{
  "objective": "flow_matching",
  "text_encoder_width": 256,
  "text_encoder_norm": "layernorm",
  "text_encoder_norm_position": "pre",
  "text_encoder_fused_qkv": false,
  "text_encoder_positions": "learned",
  "logit_normal_time": true,
  "weight_standardization": false,
  "blocks_per_level": 3,
  "batch_size": 256
}
Rows from block 5 of the denoiser, named by matrix and row number. Rows with one number belong to one channel. Each number is 200 + 40 x the weight over its row's rms, rounded and kept within 0 to 999. All counts start at 0. After the name is the row's rms in percent of the matrix's.
# convs0: first 3x3 conv (model.enc.1.2.convs.0.weight, 64x64x3x3), inputs 48-63, a 3x3 kernel for each
# convs1: second 3x3 conv (model.enc.1.2.convs.1.weight, 64x64x3x3, transposed), outputs 48-63, a 3x3 kernel for each
convs0.13,090,213,162,167,222,217,245,254,224,227,186,219,222,208,274,225,126,218,152,249,165,184,237,189,204,166,193,164,133,164,213,188,209,179,134,153,128,248,234,189,211,254,152,238,277,172,187,166,217,156,213,266,208,232,225,199,244,170,173,225,206,203,144,162,163,165,177,197,185,144,232,183,175,196,157,228,312,123,174,179,180,228,180,167,123,223,206,196,191,188,267,155,202,199,253,208,221,189,196,160,161,209,137,206,249,140,139,181,156,232,202,164,227,208,185,209,178,190,195,173,150,197,255,184,284,206,147,234,175,204,228,216,294,223,222,204,194,217,158,170,223,175,140,172,237
convs0.14,094,267,260,175,128,203,280,166,192,220,197,216,169,188,205,239,210,205,203,195,102,193,161,162,158,88,158,112,174,180,183,176,142,226,137,167,234,189,182,193,185,231,210,265,246,145,210,122,178,237,232,191,167,195,227,184,200,206,181,260,230,140,279,179,183,178,147,178,248,305,207,192,282,217,207,183,150,220,216,206,194,186,177,192,175,191,255,210,228,229,179,176,204,184,206,245,209,240,214,173,180,148,241,195,188,252,180,214,214,172,186,182,196,230,199,180,178,146,215,159,215,236,305,251,209,215,189,178,184,165,217,218,205,172,211,254,113,214,155,156,258,188,138,151,109
convs0.15,095,236,98,98,163,199,176,115,198,217,229,183,184,225,218,166,196,243,187,245,241,203,261,251,248,291,216,237,218,244,200,235,219,193,257,192,239,226,206,152,126,204,177,168,184,246,252,186,178,205,210,137,169,115,209,235,198,171,154,198,242,173,249,165,163,189,205,214,187,128,218,197,162,237,199,157,222,227,169,272,291,204,174,227,194,231,194,205,172,238,157,160,182,150,127,225,186,146,209,283,219,156,252,218,187,217,210,209,269,192,189,194,228,182,255,113,187,171,185,216,195,185,264,250,228,263,287,221,181,119,261,200,225,222,202,271,237,263,243,259,228,222,219,238,190
convs0.16,112,212,161,187,169,159,156,70,225,221,233,166,173,144,172,146,188,213,138,215,200,225,253,246,260,274,259,215,190,263,293,287,209,221,231,264,168,215,192,171,170,210,187,178,224,275,171,166,208,235,251,174,210,178,149,176,260,290,241,277,249,305,162,204,194,249,262,247,236,233,208,222,219,205,293,202,302,135,174,295,195,143,212,222,233,230,200,267,215,261,223,219,114,120,109,132,153,159,181,189,188,172,208,228,199,176,185,215,197,144,235,162,155,140,170,207,192,196,145,120,132,155,173,141,142,180,236,164,197,166,215,193,164,245,225,171,173,182,232,260,249,225,241,254,213
convs0.17,096,220,173,269,255,156,227,219,238,186,230,209,231,237,161,178,168,209,166,225,236,238,268,281,217,188,195,142,192,112,190,228,187,146,144,164,189,156,152,164,156,183,216,196,256,197,257,176,244,226,167,187,188,208,134,149,245,154,181,167,118,195,216,178,177,211,193,239,228,175,185,225,162,189,229,213,185,230,248,119,214,210,161,227,219,136,254,235,165,78,155,121,221,157,184,190,241,147,219,242,196,223,266,165,219,255,228,215,197,166,222,223,204,212,187,194,209,161,248,238,208,180,212,213,256,175,218,214,189,196,208,204,151,239,230,233,181,161,88,244,242,189,186,194,162
convs0.18,101,204,214,189,163,176,146,196,230,130,244,279,260,199,262,200,178,192,169,165,168,141,179,186,203,205,200,203,164,125,207,242,185,312,215,215,282,192,165,118,197,248,131,164,188,151,188,165,149,190,164,232,194,200,256,173,200,234,184,237,216,219,201,216,182,216,166,217,229,178,220,186,171,162,238,183,169,251,194,201,248,135,205,257,204,254,278,203,239,240,251,214,184,216,182,249,176,165,162,214,174,165,297,193,166,304,193,270,305,196,222,170,210,168,200,151,235,203,253,196,191,167,213,223,175,144,187,208,148,151,233,169,233,210,248,278,161,150,143,131,129,120,130,129,134
convs0.19,105,128,226,202,123,174,187,204,190,173,151,188,175,222,217,208,236,205,200,244,229,174,249,194,145,174,248,188,221,214,260,216,271,179,220,276,165,236,277,244,266,251,207,296,183,147,192,120,247,180,191,179,183,208,204,184,206,196,194,195,152,165,177,104,150,148,209,198,193,268,145,201,240,209,149,168,180,212,168,125,257,257,190,200,151,172,218,226,145,235,174,211,269,243,210,241,168,238,140,127,187,128,197,221,220,267,240,277,273,261,275,172,230,207,210,220,215,237,82,165,199,127,181,268,237,283,192,267,205,244,227,194,264,224,189,168,182,181,251,178,149,127,194,144,165
convs0.20,101,178,238,260,247,232,219,252,158,228,198,239,144,228,212,189,259,226,247,151,188,218,210,171,151,243,214,187,260,255,128,236,229,191,143,233,245,287,240,141,243,215,170,226,300,245,219,156,180,256,187,107,231,209,188,158,194,167,152,170,186,183,219,160,237,198,193,199,177,144,197,236,191,173,212,165,159,177,163,150,229,145,181,169,214,235,192,185,175,138,184,217,180,260,189,246,188,176,283,210,267,235,215,300,250,178,227,285,292,200,227,232,187,220,245,205,189,235,234,217,173,226,156,198,181,185,191,227,233,213,223,222,203,208,176,202,184,255,240,159,255,208,215,233,190
convs0.21,089,158,218,89,243,229,175,262,211,162,280,206,190,250,179,211,219,268,206,184,256,174,170,216,159,252,213,194,168,212,205,199,181,150,218,192,233,284,213,190,187,213,148,201,230,252,219,233,202,248,206,221,165,208,185,158,192,204,201,216,259,192,176,236,171,233,94,146,177,269,169,184,189,137,135,164,201,224,202,271,249,212,235,196,238,141,278,136,192,239,182,177,202,178,156,133,193,198,205,148,202,230,163,252,166,207,125,136,176,146,196,132,164,164,187,136,219,221,219,216,238,165,208,260,247,204,177,172,89,142,109,58,68,158,133,143,196,182,194,207,206,188,224,187,146
convs0.22,091,173,170,223,74,118,139,177,184,252,285,200,232,182,165,152,213,189,176,228,217,221,138,200,180,215,229,188,215,196,230,206,197,216,186,228,208,172,165,163,229,113,253,218,137,176,218,223,198,155,185,225,192,251,234,235,164,203,210,153,220,209,169,161,256,186,247,183,186,226,238,259,188,157,209,147,227,213,209,246,253,238,220,224,226,176,119,171,201,234,126,236,150,218,195,129,187,207,197,201,248,239,239,198,162,257,215,221,246,155,176,200,240,209,256,215,255,268,251,128,143,220,113,111,137,140,161,222,245,240,206,224,217,183,286,199,212,231,251,178,166,197,222,205,203
convs0.23,115,157,262,232,236,261,306,194,224,230,178,136,235,197,185,223,221,178,181,179,238,265,160,248,283,173,243,217,177,113,140,171,100,154,214,96,149,206,210,230,206,272,205,204,231,172,183,204,221,270,184,248,163,213,260,195,180,231,196,156,223,205,209,203,201,217,143,284,203,71,210,238,183,258,210,228,183,188,209,181,146,191,272,215,156,297,238,70,210,206,160,171,203,235,167,220,166,195,219,181,197,123,199,219,135,125,164,145,204,214,199,193,202,192,230,180,197,230,277,156,240,292,96,150,181,141,210,173,184,189,146,202,151,159,165,211,172,192,223,178,210,228,195,190,197
convs0.24,102,180,176,104,229,202,318,275,224,234,247,238,226,133,183,289,190,221,230,205,183,105,264,184,187,281,221,195,175,201,257,187,151,202,204,128,150,117,222,241,120,201,177,172,161,131,212,202,197,145,206,229,203,234,160,224,203,207,198,243,264,93,143,153,156,219,134,270,248,267,206,277,118,179,238,183,105,191,146,120,238,159,168,223,204,182,260,157,246,198,178,163,197,242,162,223,261,144,142,140,171,207,152,150,211,121,199,255,151,264,207,280,232,182,198,213,142,189,187,177,216,204,201,202,210,210,251,227,165,206,191,183,213,225,240,153,191,195,139,169,197,203,123,167,175
convs0.25,092,146,131,154,180,185,102,200,136,153,227,195,179,225,198,149,239,152,173,239,196,182,200,211,175,231,264,246,216,210,269,270,337,244,225,296,161,245,207,178,210,191,177,231,214,220,178,192,219,243,256,223,249,251,221,224,265,223,204,237,224,224,198,222,238,224,235,184,188,210,215,173,214,179,185,113,228,178,179,203,222,220,248,231,236,182,132,176,199,182,203,222,186,217,200,215,215,209,257,206,196,227,220,208,268,191,232,223,227,151,191,160,166,134,221,135,232,207,188,165,241,156,169,137,190,186,174,176,193,220,242,146,214,191,201,238,209,184,178,208,216,254,206,161,234
convs0.26,094,207,177,186,192,245,235,132,198,201,192,165,200,164,205,224,134,163,188,205,217,213,240,277,224,212,249,210,258,126,200,202,176,211,214,105,240,197,276,223,181,219,200,187,234,195,176,130,164,151,131,139,184,141,43,214,197,193,234,255,167,201,264,204,212,184,206,173,254,201,215,215,269,183,199,186,185,208,181,195,142,78,222,193,175,188,113,196,190,193,208,224,233,147,213,253,170,192,222,190,222,227,208,197,188,242,194,204,221,144,183,213,164,210,203,188,146,229,219,209,175,248,220,159,253,223,163,183,183,249,205,227,230,198,167,207,187,209,146,195,172,151,169,176,131
convs0.27,097,227,286,188,277,256,251,228,193,196,181,197,215,240,269,226,222,228,190,202,150,168,227,143,167,268,170,185,150,136,166,242,189,245,174,207,120,186,173,258,206,224,272,225,176,181,187,216,215,249,202,287,263,193,208,211,217,164,209,232,154,202,215,135,244,243,196,202,212,148,207,176,223,203,211,205,188,223,255,126,225,247,163,181,192,212,160,187,170,223,164,251,202,178,199,229,222,246,268,149,153,151,173,116,225,153,197,116,165,201,215,257,203,217,222,240,206,194,142,150,150,146,153,180,204,164,196,169,228,215,246,247,177,151,183,181,210,211,172,230,200,218,230,231,271
convs0.28,099,175,160,154,195,198,242,149,168,171,199,213,180,212,151,189,192,216,174,187,276,309,189,205,231,223,172,233,170,217,161,134,135,93,165,104,123,187,251,217,211,240,188,211,178,136,182,224,221,217,188,289,259,196,228,188,180,180,224,189,210,205,217,196,150,176,223,151,211,226,207,242,196,186,285,219,178,185,215,155,165,161,144,112,208,149,215,234,223,210,177,234,206,210,249,196,217,187,204,190,231,139,193,180,102,165,251,254,286,169,195,187,140,169,218,175,189,212,164,192,213,172,131,150,203,276,270,171,171,209,129,169,167,174,224,207,218,145,166,265,212,213,216,239,188
convs0.29,099,183,161,201,253,265,237,95,236,189,186,220,232,197,161,244,206,133,239,175,149,177,199,231,206,193,175,186,193,194,299,187,191,111,200,209,163,208,107,143,188,157,184,162,177,186,230,186,258,197,190,186,216,182,240,202,183,202,213,217,187,225,125,183,179,210,175,244,233,207,146,212,129,202,115,159,189,192,124,175,171,133,228,191,166,210,175,269,236,171,194,180,74,189,212,115,182,178,172,146,240,168,208,241,198,222,226,119,172,135,129,226,177,188,158,206,206,201,251,239,239,249,183,221,202,239,204,172,183,183,168,218,148,204,167,177,156,230,244,141,164,238,172,80,201
convs0.30,105,259,257,209,154,216,215,207,169,148,147,222,189,124,192,253,210,86,149,174,141,235,200,190,206,240,188,213,163,208,271,166,192,230,212,218,199,210,260,228,206,180,144,174,151,133,252,254,162,157,161,233,224,138,189,193,159,187,196,222,222,190,229,234,284,193,152,220,298,279,190,235,302,207,234,228,191,197,204,118,155,229,195,166,239,181,189,226,220,187,234,155,177,220,141,189,188,240,174,194,257,190,154,176,227,141,157,164,156,139,131,265,215,95,110,215,192,81,245,202,226,171,175,140,189,194,188,213,146,245,178,177,160,142,128,132,165,200,192,267,247,269,166,234,224
convs0.31,098,222,190,145,219,186,172,195,216,163,189,210,211,209,239,192,251,210,204,248,280,208,142,157,117,97,205,174,211,211,187,176,255,206,152,204,233,211,198,165,163,166,156,120,176,99,189,255,181,160,261,227,192,266,228,199,267,211,202,189,123,184,148,170,200,187,163,224,178,167,199,218,233,197,227,181,207,168,121,226,252,141,151,181,135,219,188,176,195,125,120,191,203,194,221,271,194,198,223,163,209,266,158,290,240,161,254,257,185,199,244,257,210,264,265,184,199,218,192,207,173,197,309,206,228,259,159,143,259,211,209,253,192,241,155,198,225,198,103,124,196,176,225,178,193
convs0.32,094,139,210,234,164,235,261,135,215,133,133,186,169,158,211,282,165,179,198,228,175,186,274,185,207,286,190,222,210,224,155,190,254,212,232,125,129,149,108,131,149,158,239,129,232,243,152,196,183,183,219,173,193,134,201,151,173,131,152,189,127,129,213,238,135,196,220,201,226,195,199,232,235,151,226,153,216,190,173,235,203,154,255,232,216,234,277,234,206,229,227,194,240,119,182,145,123,100,173,175,197,200,149,192,214,177,221,130,172,220,171,194,218,198,166,189,211,237,137,196,152,216,87,209,198,108,181,149,232,182,159,187,226,243,204,162,187,179,188,187,166,223,176,220,213
convs0.33,091,215,201,214,213,238,248,210,209,253,206,206,231,181,171,214,147,245,189,82,146,158,201,235,224,154,242,206,49,143,138,90,129,18,89,156,78,184,130,191,176,209,210,179,193,220,207,216,193,177,193,175,192,168,205,197,192,153,236,206,170,197,217,137,238,228,199,247,212,220,254,180,205,166,181,192,222,160,173,129,140,196,177,169,196,179,203,183,181,184,180,195,165,149,253,173,184,222,189,191,168,200,214,203,138,219,172,208,169,183,213,153,218,230,145,232,171,138,184,183,233,220,288,201,244,201,197,164,161,137,172,157,123,195,199,141,169,136,191,151,161,239,174,203,189
convs0.34,095,166,300,252,163,247,249,229,256,183,182,226,134,247,253,158,193,228,216,139,208,230,223,249,239,196,201,151,144,186,204,233,232,228,155,141,147,214,156,158,264,213,118,205,182,142,160,167,198,232,110,157,147,244,178,241,223,232,216,178,230,233,176,140,227,233,215,159,150,248,175,191,244,194,173,218,208,160,223,141,160,178,205,232,188,232,211,237,246,187,250,224,161,205,229,163,221,238,211,227,142,107,101,139,100,111,220,205,106,243,193,138,177,171,157,176,238,246,171,175,211,232,183,111,232,217,102,207,257,188,213,187,143,178,185,180,181,215,244,188,193,219,158,146,164
convs0.35,118,223,216,243,218,242,238,166,244,284,183,183,210,193,246,247,171,166,175,234,267,222,198,278,232,197,233,235,197,128,116,228,92,41,207,122,91,166,201,199,243,246,175,205,246,234,190,220,182,272,225,198,254,210,200,202,171,178,144,165,202,193,164,187,145,173,209,145,205,247,169,197,259,178,210,292,152,174,281,140,153,207,212,192,208,49,184,271,160,180,240,163,206,212,174,203,207,178,212,223,181,172,172,128,85,250,171,113,199,214,200,229,191,245,191,212,158,191,251,210,210,143,153,312,195,190,197,194,208,248,172,231,194,191,194,224,196,204,176,170,226,204,174,171,199
convs0.36,116,206,230,201,115,147,116,158,157,162,206,256,239,175,168,161,197,86,165,197,208,133,163,211,194,204,212,166,218,161,215,239,208,131,199,242,210,244,256,252,239,226,209,149,139,185,277,221,253,168,101,224,241,234,201,228,237,258,215,143,201,239,123,141,202,200,238,175,199,135,206,168,160,226,263,232,176,210,216,184,211,199,251,249,155,177,186,204,163,109,138,252,257,213,217,212,150,212,100,118,178,211,251,225,226,254,200,197,131,161,130,168,206,217,237,222,257,208,192,236,201,165,172,153,221,171,186,206,125,194,209,235,196,167,200,144,155,195,191,184,169,168,197,181,150
convs1.13,074,168,150,144,158,168,180,141,178,127,231,255,254,176,208,211,253,221,168,162,170,178,226,191,249,284,233,181,273,199,171,239,159,192,239,178,270,187,104,91,156,129,91,139,189,153,238,201,217,166,282,259,242,264,214,145,211,248,140,223,159,99,160,117,289,280,249,294,278,202,192,197,116,175,187,161,161,101,199,149,234,262,224,256,201,202,188,215,173,261,247,199,218,209,198,176,137,205,210,186,282,235,211,237,184,183,209,184,136,213,247,233,251,260,237,263,232,220,201,175,243,232,182,196,279,278,196,236,221,196,195,201,166,229,207,171,205,189,266,200,241,249,221,251,181
convs1.14,089,105,131,164,102,152,202,265,221,258,175,166,237,142,173,248,234,227,217,243,231,254,224,216,246,191,229,208,169,306,300,188,294,177,254,301,180,195,116,123,96,100,132,179,186,153,201,224,213,177,195,218,279,263,271,244,183,222,207,190,210,204,242,204,188,190,224,154,200,222,260,221,189,213,170,169,176,174,170,224,261,234,200,191,208,202,206,189,202,224,199,268,184,195,193,162,189,157,139,140,174,174,217,147,198,291,227,214,221,219,213,177,248,227,177,218,178,199,153,177,251,100,98,212,216,218,255,238,256,243,253,297,223,213,246,239,248,176,228,216,201,275,225,196,236
convs1.15,101,114,124,156,132,165,145,319,200,77,231,231,192,223,220,149,237,243,127,111,150,220,144,153,247,148,118,235,218,283,239,175,258,245,184,236,197,146,129,207,161,181,226,203,231,154,204,204,188,174,273,178,229,216,171,214,182,132,192,185,150,267,255,169,213,185,207,254,183,163,195,152,179,251,232,209,210,230,197,212,324,280,193,191,193,219,223,235,206,195,263,210,181,203,210,192,202,243,215,144,190,179,102,187,210,102,216,156,145,198,207,219,178,156,214,174,146,236,145,131,265,139,148,164,205,175,175,242,226,221,256,212,202,233,245,197,186,183,200,222,180,191,290,239,216
convs1.16,138,147,214,252,202,212,125,173,218,173,202,226,135,203,181,131,134,164,215,180,204,233,218,234,216,240,221,253,197,209,256,213,176,237,169,183,148,195,187,204,159,184,213,167,214,248,119,198,247,175,290,226,213,204,160,203,206,213,185,260,185,229,248,203,207,197,208,186,226,195,215,254,227,215,222,259,250,210,284,218,172,258,192,216,178,202,169,176,210,216,231,269,237,278,266,174,149,174,156,195,188,186,196,158,167,208,153,169,160,187,186,178,207,211,263,267,226,200,222,221,225,222,234,260,235,303,204,223,205,256,172,137,224,177,196,149,200,235,222,244,249,153,251,197,192
convs1.17,103,235,204,235,217,217,245,204,272,283,161,178,188,165,160,204,187,190,234,215,160,123,195,149,161,207,215,269,133,132,234,189,249,239,171,250,181,182,182,216,176,196,202,177,201,162,92,140,175,214,189,159,202,215,223,182,269,208,253,259,129,200,248,223,190,263,230,194,207,161,228,251,227,209,190,167,209,210,274,206,209,197,259,223,206,209,143,235,215,136,227,153,217,209,178,226,179,165,223,167,273,228,140,191,203,271,155,200,154,111,167,153,191,247,222,170,211,185,204,226,63,150,159,146,173,120,153,250,227,183,222,284,229,152,177,162,148,195,271,220,184,201,258,269,236
convs1.18,069,148,197,192,106,196,131,165,232,253,150,166,192,187,203,252,193,215,230,207,157,216,186,127,229,110,117,233,178,198,219,220,217,232,185,257,231,216,214,276,181,207,295,154,217,288,193,183,231,218,224,270,138,232,236,205,170,175,264,232,211,337,248,229,238,240,241,178,217,219,179,207,211,230,200,230,191,140,177,218,172,181,174,168,142,167,215,184,176,202,195,212,237,253,169,175,239,166,210,195,170,212,341,215,204,271,177,185,254,258,263,238,210,208,171,225,197,184,172,184,150,263,156,178,202,131,154,259,259,189,324,282,254,266,234,257,344,230,266,313,211,214,207,177,225
convs1.19,088,204,221,201,133,160,228,129,130,289,159,220,230,154,213,227,177,183,244,160,217,166,188,201,144,224,182,173,263,230,183,246,180,211,242,228,187,210,212,174,145,100,137,133,89,174,123,161,252,224,171,258,206,202,257,255,252,202,268,219,168,189,174,197,232,253,230,187,202,200,185,161,209,213,257,213,253,229,158,253,212,193,198,144,186,188,175,194,218,204,167,219,231,162,189,170,158,146,128,198,163,180,171,131,182,168,248,258,195,215,214,220,223,184,160,155,144,140,182,120,155,225,167,191,228,149,119,251,198,173,230,207,246,220,192,231,249,263,318,243,241,266,161,216,239
convs1.20,112,216,169,180,92,82,131,158,173,174,198,201,158,225,234,198,205,244,216,266,209,148,223,161,106,200,177,156,228,187,223,247,247,218,273,196,177,188,181,226,235,200,183,231,259,202,254,288,241,199,279,291,169,199,291,120,162,136,171,201,163,178,255,165,220,226,257,136,145,198,156,175,173,196,198,191,221,176,187,249,221,164,205,209,211,190,200,206,181,183,184,173,145,217,150,123,151,177,186,152,248,165,151,237,233,173,241,254,234,165,211,204,168,189,212,182,188,168,186,181,206,177,203,152,140,175,181,186,160,212,217,171,199,182,205,181,202,170,168,162,126,148,173,185,149
convs1.21,103,160,222,186,141,196,145,193,259,190,209,216,206,178,151,190,199,166,185,198,179,159,219,181,190,245,205,231,218,241,228,246,316,245,236,241,225,237,239,250,254,252,235,273,283,284,216,264,263,182,186,196,234,190,157,205,211,246,192,156,208,216,138,165,196,230,237,196,191,198,214,198,219,166,161,234,213,190,284,247,217,273,182,184,195,182,189,183,188,204,202,171,210,222,195,230,209,215,197,187,278,267,297,274,249,273,224,246,250,228,210,197,204,216,240,225,244,268,197,152,179,213,181,213,168,120,164,205,221,181,247,327,279,241,298,295,166,218,221,161,164,161,185,170,172
convs1.22,094,218,240,316,196,202,251,215,197,304,201,188,148,196,240,197,149,194,166,141,171,161,189,220,213,248,270,240,185,200,208,128,133,144,156,149,209,203,238,145,215,269,246,212,186,185,174,143,151,156,153,185,246,177,119,150,213,175,129,238,232,93,189,151,197,246,158,174,286,226,177,239,222,115,124,208,261,307,259,181,312,269,204,262,264,233,282,296,241,263,286,198,230,215,187,250,250,165,181,217,228,224,200,226,198,223,204,165,182,202,194,208,208,189,194,198,215,244,281,286,134,376,323,277,281,260,179,172,265,221,214,258,202,223,246,244,179,147,181,238,267,263,182,192,170
convs1.23,086,156,187,224,119,151,243,143,173,243,222,237,240,214,197,196,182,207,221,125,166,192,118,151,218,134,180,254,185,201,235,126,240,311,144,201,240,201,182,201,193,138,156,210,184,193,173,204,221,154,211,240,239,209,214,167,188,131,180,264,183,204,271,188,169,127,154,255,149,139,256,202,204,175,179,131,155,130,123,134,127,124,239,206,196,297,185,97,251,203,172,217,186,194,225,175,185,209,210,216,198,187,222,300,179,125,194,173,187,167,184,209,197,207,208,221,205,201,191,182,140,281,185,48,239,237,159,193,219,175,211,211,183,182,187,171,196,220,241,157,212,255,185,212,244
convs1.24,091,210,227,267,190,200,245,160,188,204,232,207,262,206,185,230,171,150,128,156,215,250,142,211,219,183,195,185,266,292,172,189,233,177,218,197,184,182,183,168,103,144,205,181,233,258,238,253,267,186,215,237,166,220,165,284,250,228,201,221,267,171,196,220,228,192,268,255,190,169,162,164,187,209,193,139,152,192,145,165,234,236,254,224,215,207,194,219,186,182,204,105,153,171,143,175,262,194,180,183,271,176,137,304,200,145,141,197,201,192,249,202,171,221,128,186,187,152,202,88,156,237,209,181,236,181,131,168,182,175,216,232,158,192,185,155,232,193,226,224,184,241,260,194,240
convs1.25,107,178,197,171,158,154,139,179,199,206,165,158,232,138,154,202,201,208,208,176,182,159,190,199,164,220,232,235,151,176,168,189,166,185,163,141,156,157,128,147,118,107,133,171,181,224,182,147,180,158,110,138,178,182,178,217,177,252,119,163,224,200,243,267,211,171,180,155,113,125,212,194,228,273,236,195,210,169,160,194,156,156,135,157,174,128,175,218,223,230,276,207,196,235,165,131,196,190,165,215,165,186,189,159,182,227,164,160,216,217,215,212,213,172,176,194,174,173,167,222,220,176,287,296,219,236,250,214,209,187,183,178,187,215,193,227,196,235,235,234,234,207,231,211,170
convs1.26,091,183,251,221,149,162,136,150,182,121,229,203,267,252,212,255,210,214,182,193,188,138,255,185,133,226,173,106,286,266,244,248,218,248,256,213,246,239,194,195,203,172,194,181,171,220,188,269,251,201,195,183,190,202,168,188,224,218,232,209,230,180,222,222,229,249,239,242,234,214,222,264,225,216,255,208,232,221,208,179,225,227,201,194,204,215,220,215,200,218,221,187,213,147,201,187,143,185,187,145,211,220,246,251,238,272,192,216,211,231,204,185,231,239,223,216,199,234,247,129,185,195,152,177,193,190,175,264,189,204,193,169,151,254,207,205,246,237,237,264,240,246,211,221,210
convs1.27,064,165,213,169,94,137,134,122,132,223,150,167,142,105,169,188,163,218,262,233,241,140,213,209,185,188,232,183,262,267,270,266,266,265,222,252,238,253,259,232,213,205,267,249,229,288,268,239,233,158,249,182,209,287,304,191,170,95,201,234,138,199,258,183,190,151,206,179,160,171,208,158,174,192,218,194,153,174,136,165,185,186,201,150,193,184,147,166,178,168,184,220,286,223,213,203,178,157,156,179,137,150,202,203,285,201,187,204,137,179,199,216,171,200,249,185,188,179,231,178,180,204,209,242,320,292,278,209,212,198,159,184,219,205,195,215,161,234,200,208,216,175,207,211,195
convs1.28,068,191,220,224,202,243,256,167,152,146,187,240,227,180,217,219,185,190,199,204,201,253,206,135,199,202,101,180,229,235,169,176,201,177,191,181,218,201,196,163,226,196,173,237,182,168,246,257,218,222,230,230,178,181,219,255,345,248,199,268,189,159,159,154,160,182,217,179,218,227,156,174,234,189,170,148,153,177,175,144,151,142,196,194,213,221,235,249,191,223,211,198,210,171,251,218,183,253,198,202,104,124,163,144,182,140,125,194,140,193,209,201,196,201,214,200,190,196,165,133,186,198,189,188,176,204,173,193,203,185,155,187,187,148,176,158,244,291,271,238,273,262,222,209,235
convs1.29,083,185,139,201,279,246,244,239,147,170,237,214,254,202,179,194,197,180,169,151,231,239,207,265,243,214,279,249,203,174,198,238,182,232,244,181,219,96,108,99,203,163,138,277,189,174,185,211,286,179,238,216,222,139,190,162,212,394,161,191,270,126,181,246,199,196,214,182,202,214,161,133,216,175,143,202,183,211,278,171,230,296,196,168,190,176,158,211,192,209,215,129,143,173,167,170,189,206,184,203,218,263,213,205,268,185,223,222,233,247,185,189,238,237,224,148,215,196,161,258,216,142,243,217,196,197,188,213,207,147,207,222,177,243,207,216,232,268,302,259,266,249,219,205,224
convs1.30,129,139,191,137,131,121,74,81,116,154,224,164,195,244,193,177,212,195,187,194,185,212,135,173,220,101,104,165,167,170,147,215,230,186,210,216,183,205,218,183,201,201,215,218,204,231,287,220,237,281,219,220,221,205,275,193,117,128,201,161,129,183,130,116,168,178,193,175,192,194,184,180,197,206,142,127,167,133,100,155,201,167,199,198,155,177,183,160,187,209,189,170,152,142,207,154,140,213,216,179,181,163,185,251,246,222,225,224,237,174,205,254,156,141,198,190,177,170,162,182,190,178,163,191,184,171,188,206,217,194,195,219,245,252,226,242,153,143,147,166,154,121,145,174,167
convs1.31,097,257,219,266,171,138,159,171,137,65,155,177,161,215,234,196,181,210,179,210,156,212,277,183,151,211,149,107,204,234,166,220,208,204,161,204,198,286,208,228,221,232,196,143,172,122,230,143,229,214,273,220,208,212,153,254,160,253,239,211,294,182,177,218,284,219,240,226,214,202,204,216,187,241,249,220,218,232,188,141,309,247,187,228,215,157,184,218,199,183,209,230,185,245,196,222,202,133,159,126,251,155,174,273,195,226,244,156,192,190,195,186,214,202,171,209,204,162,199,198,176,144,184,177,141,282,213,238,201,345,224,209,260,197,274,269,238,189,158,205,248,173,229,243,113
convs1.32,075,160,181,127,167,220,183,248,228,187,188,152,189,189,219,252,213,230,210,211,189,182,237,244,204,218,207,190,186,199,191,282,243,204,211,176,214,234,248,272,224,204,259,247,248,264,214,165,230,216,247,209,200,255,237,196,179,253,188,200,307,165,191,297,277,240,236,236,259,248,214,260,203,221,225,205,191,214,201,234,197,191,211,189,179,181,154,194,177,168,176,169,195,195,176,191,210,194,190,224,158,262,254,227,315,186,149,197,184,264,260,224,249,229,206,216,226,217,126,207,217,189,205,189,152,224,227,161,188,175,200,194,151,182,218,237,208,226,239,199,215,232,274,186,225
convs1.33,093,116,187,230,163,183,231,172,224,230,140,176,212,167,182,176,181,202,229,192,219,177,168,193,201,191,204,236,205,210,258,196,239,261,240,236,248,168,243,212,199,239,249,221,259,341,242,207,187,207,195,155,197,202,183,262,243,108,245,244,154,227,208,155,213,225,234,205,229,251,193,201,220,189,264,243,242,235,207,200,240,188,168,166,164,189,176,190,174,190,173,211,254,241,253,260,259,210,244,236,263,225,223,200,195,246,284,307,255,254,217,139,256,221,166,221,220,234,224,151,159,140,114,131,183,171,196,196,200,214,204,268,250,191,214,271,211,234,197,216,245,236,225,268,230
convs1.34,094,255,274,224,135,204,251,111,206,211,188,247,232,187,199,217,124,181,242,185,210,210,176,178,211,204,243,222,233,203,222,277,240,196,252,181,168,240,247,281,266,247,122,211,202,150,154,265,235,174,182,281,203,287,282,215,264,189,175,185,156,89,222,205,217,209,149,194,183,164,223,241,274,223,167,231,181,182,183,159,176,178,199,206,204,199,193,174,213,181,179,203,189,254,203,234,232,218,271,286,273,303,172,213,233,266,194,218,207,191,245,254,210,229,205,189,186,131,249,148,81,283,176,181,266,140,189,203,171,223,132,166,197,143,178,217,204,223,248,205,226,261,221,291,259
convs1.35,101,95,189,257,136,214,303,165,199,275,208,228,205,198,218,204,185,225,199,198,133,137,225,118,156,218,143,157,246,243,232,283,229,220,210,214,190,161,159,191,205,163,201,182,185,188,166,152,124,221,193,109,201,169,181,179,181,138,215,248,190,245,268,191,163,164,257,123,201,305,194,204,264,196,227,235,133,211,284,136,166,209,201,225,275,118,180,309,207,210,259,130,168,228,131,162,245,149,151,198,177,184,201,181,210,203,229,220,155,171,172,197,177,182,209,182,185,204,150,153,196,144,183,274,242,273,240,183,208,186,170,225,224,152,174,198,223,223,228,184,204,233,229,209,223
convs1.36,095,240,240,164,242,224,229,192,175,210,239,250,196,208,196,217,162,119,194,177,151,200,197,150,182,257,200,212,232,232,208,265,236,158,204,248,197,247,296,236,188,175,157,162,51,121,149,46,184,216,86,302,171,155,189,247,286,211,191,220,232,135,111,224,190,231,207,185,208,198,219,190,233,229,260,166,173,119,119,204,78,170,226,227,231,185,187,200,229,175,195,218,282,191,212,219,200,169,141,198,159,188,168,157,195,120,193,216,178,169,135,201,184,206,208,198,231,215,246,286,209,227,238,212,166,108,131,233,218,215,240,234,214,228,218,190,203,238,242,198,224,252,185,203,228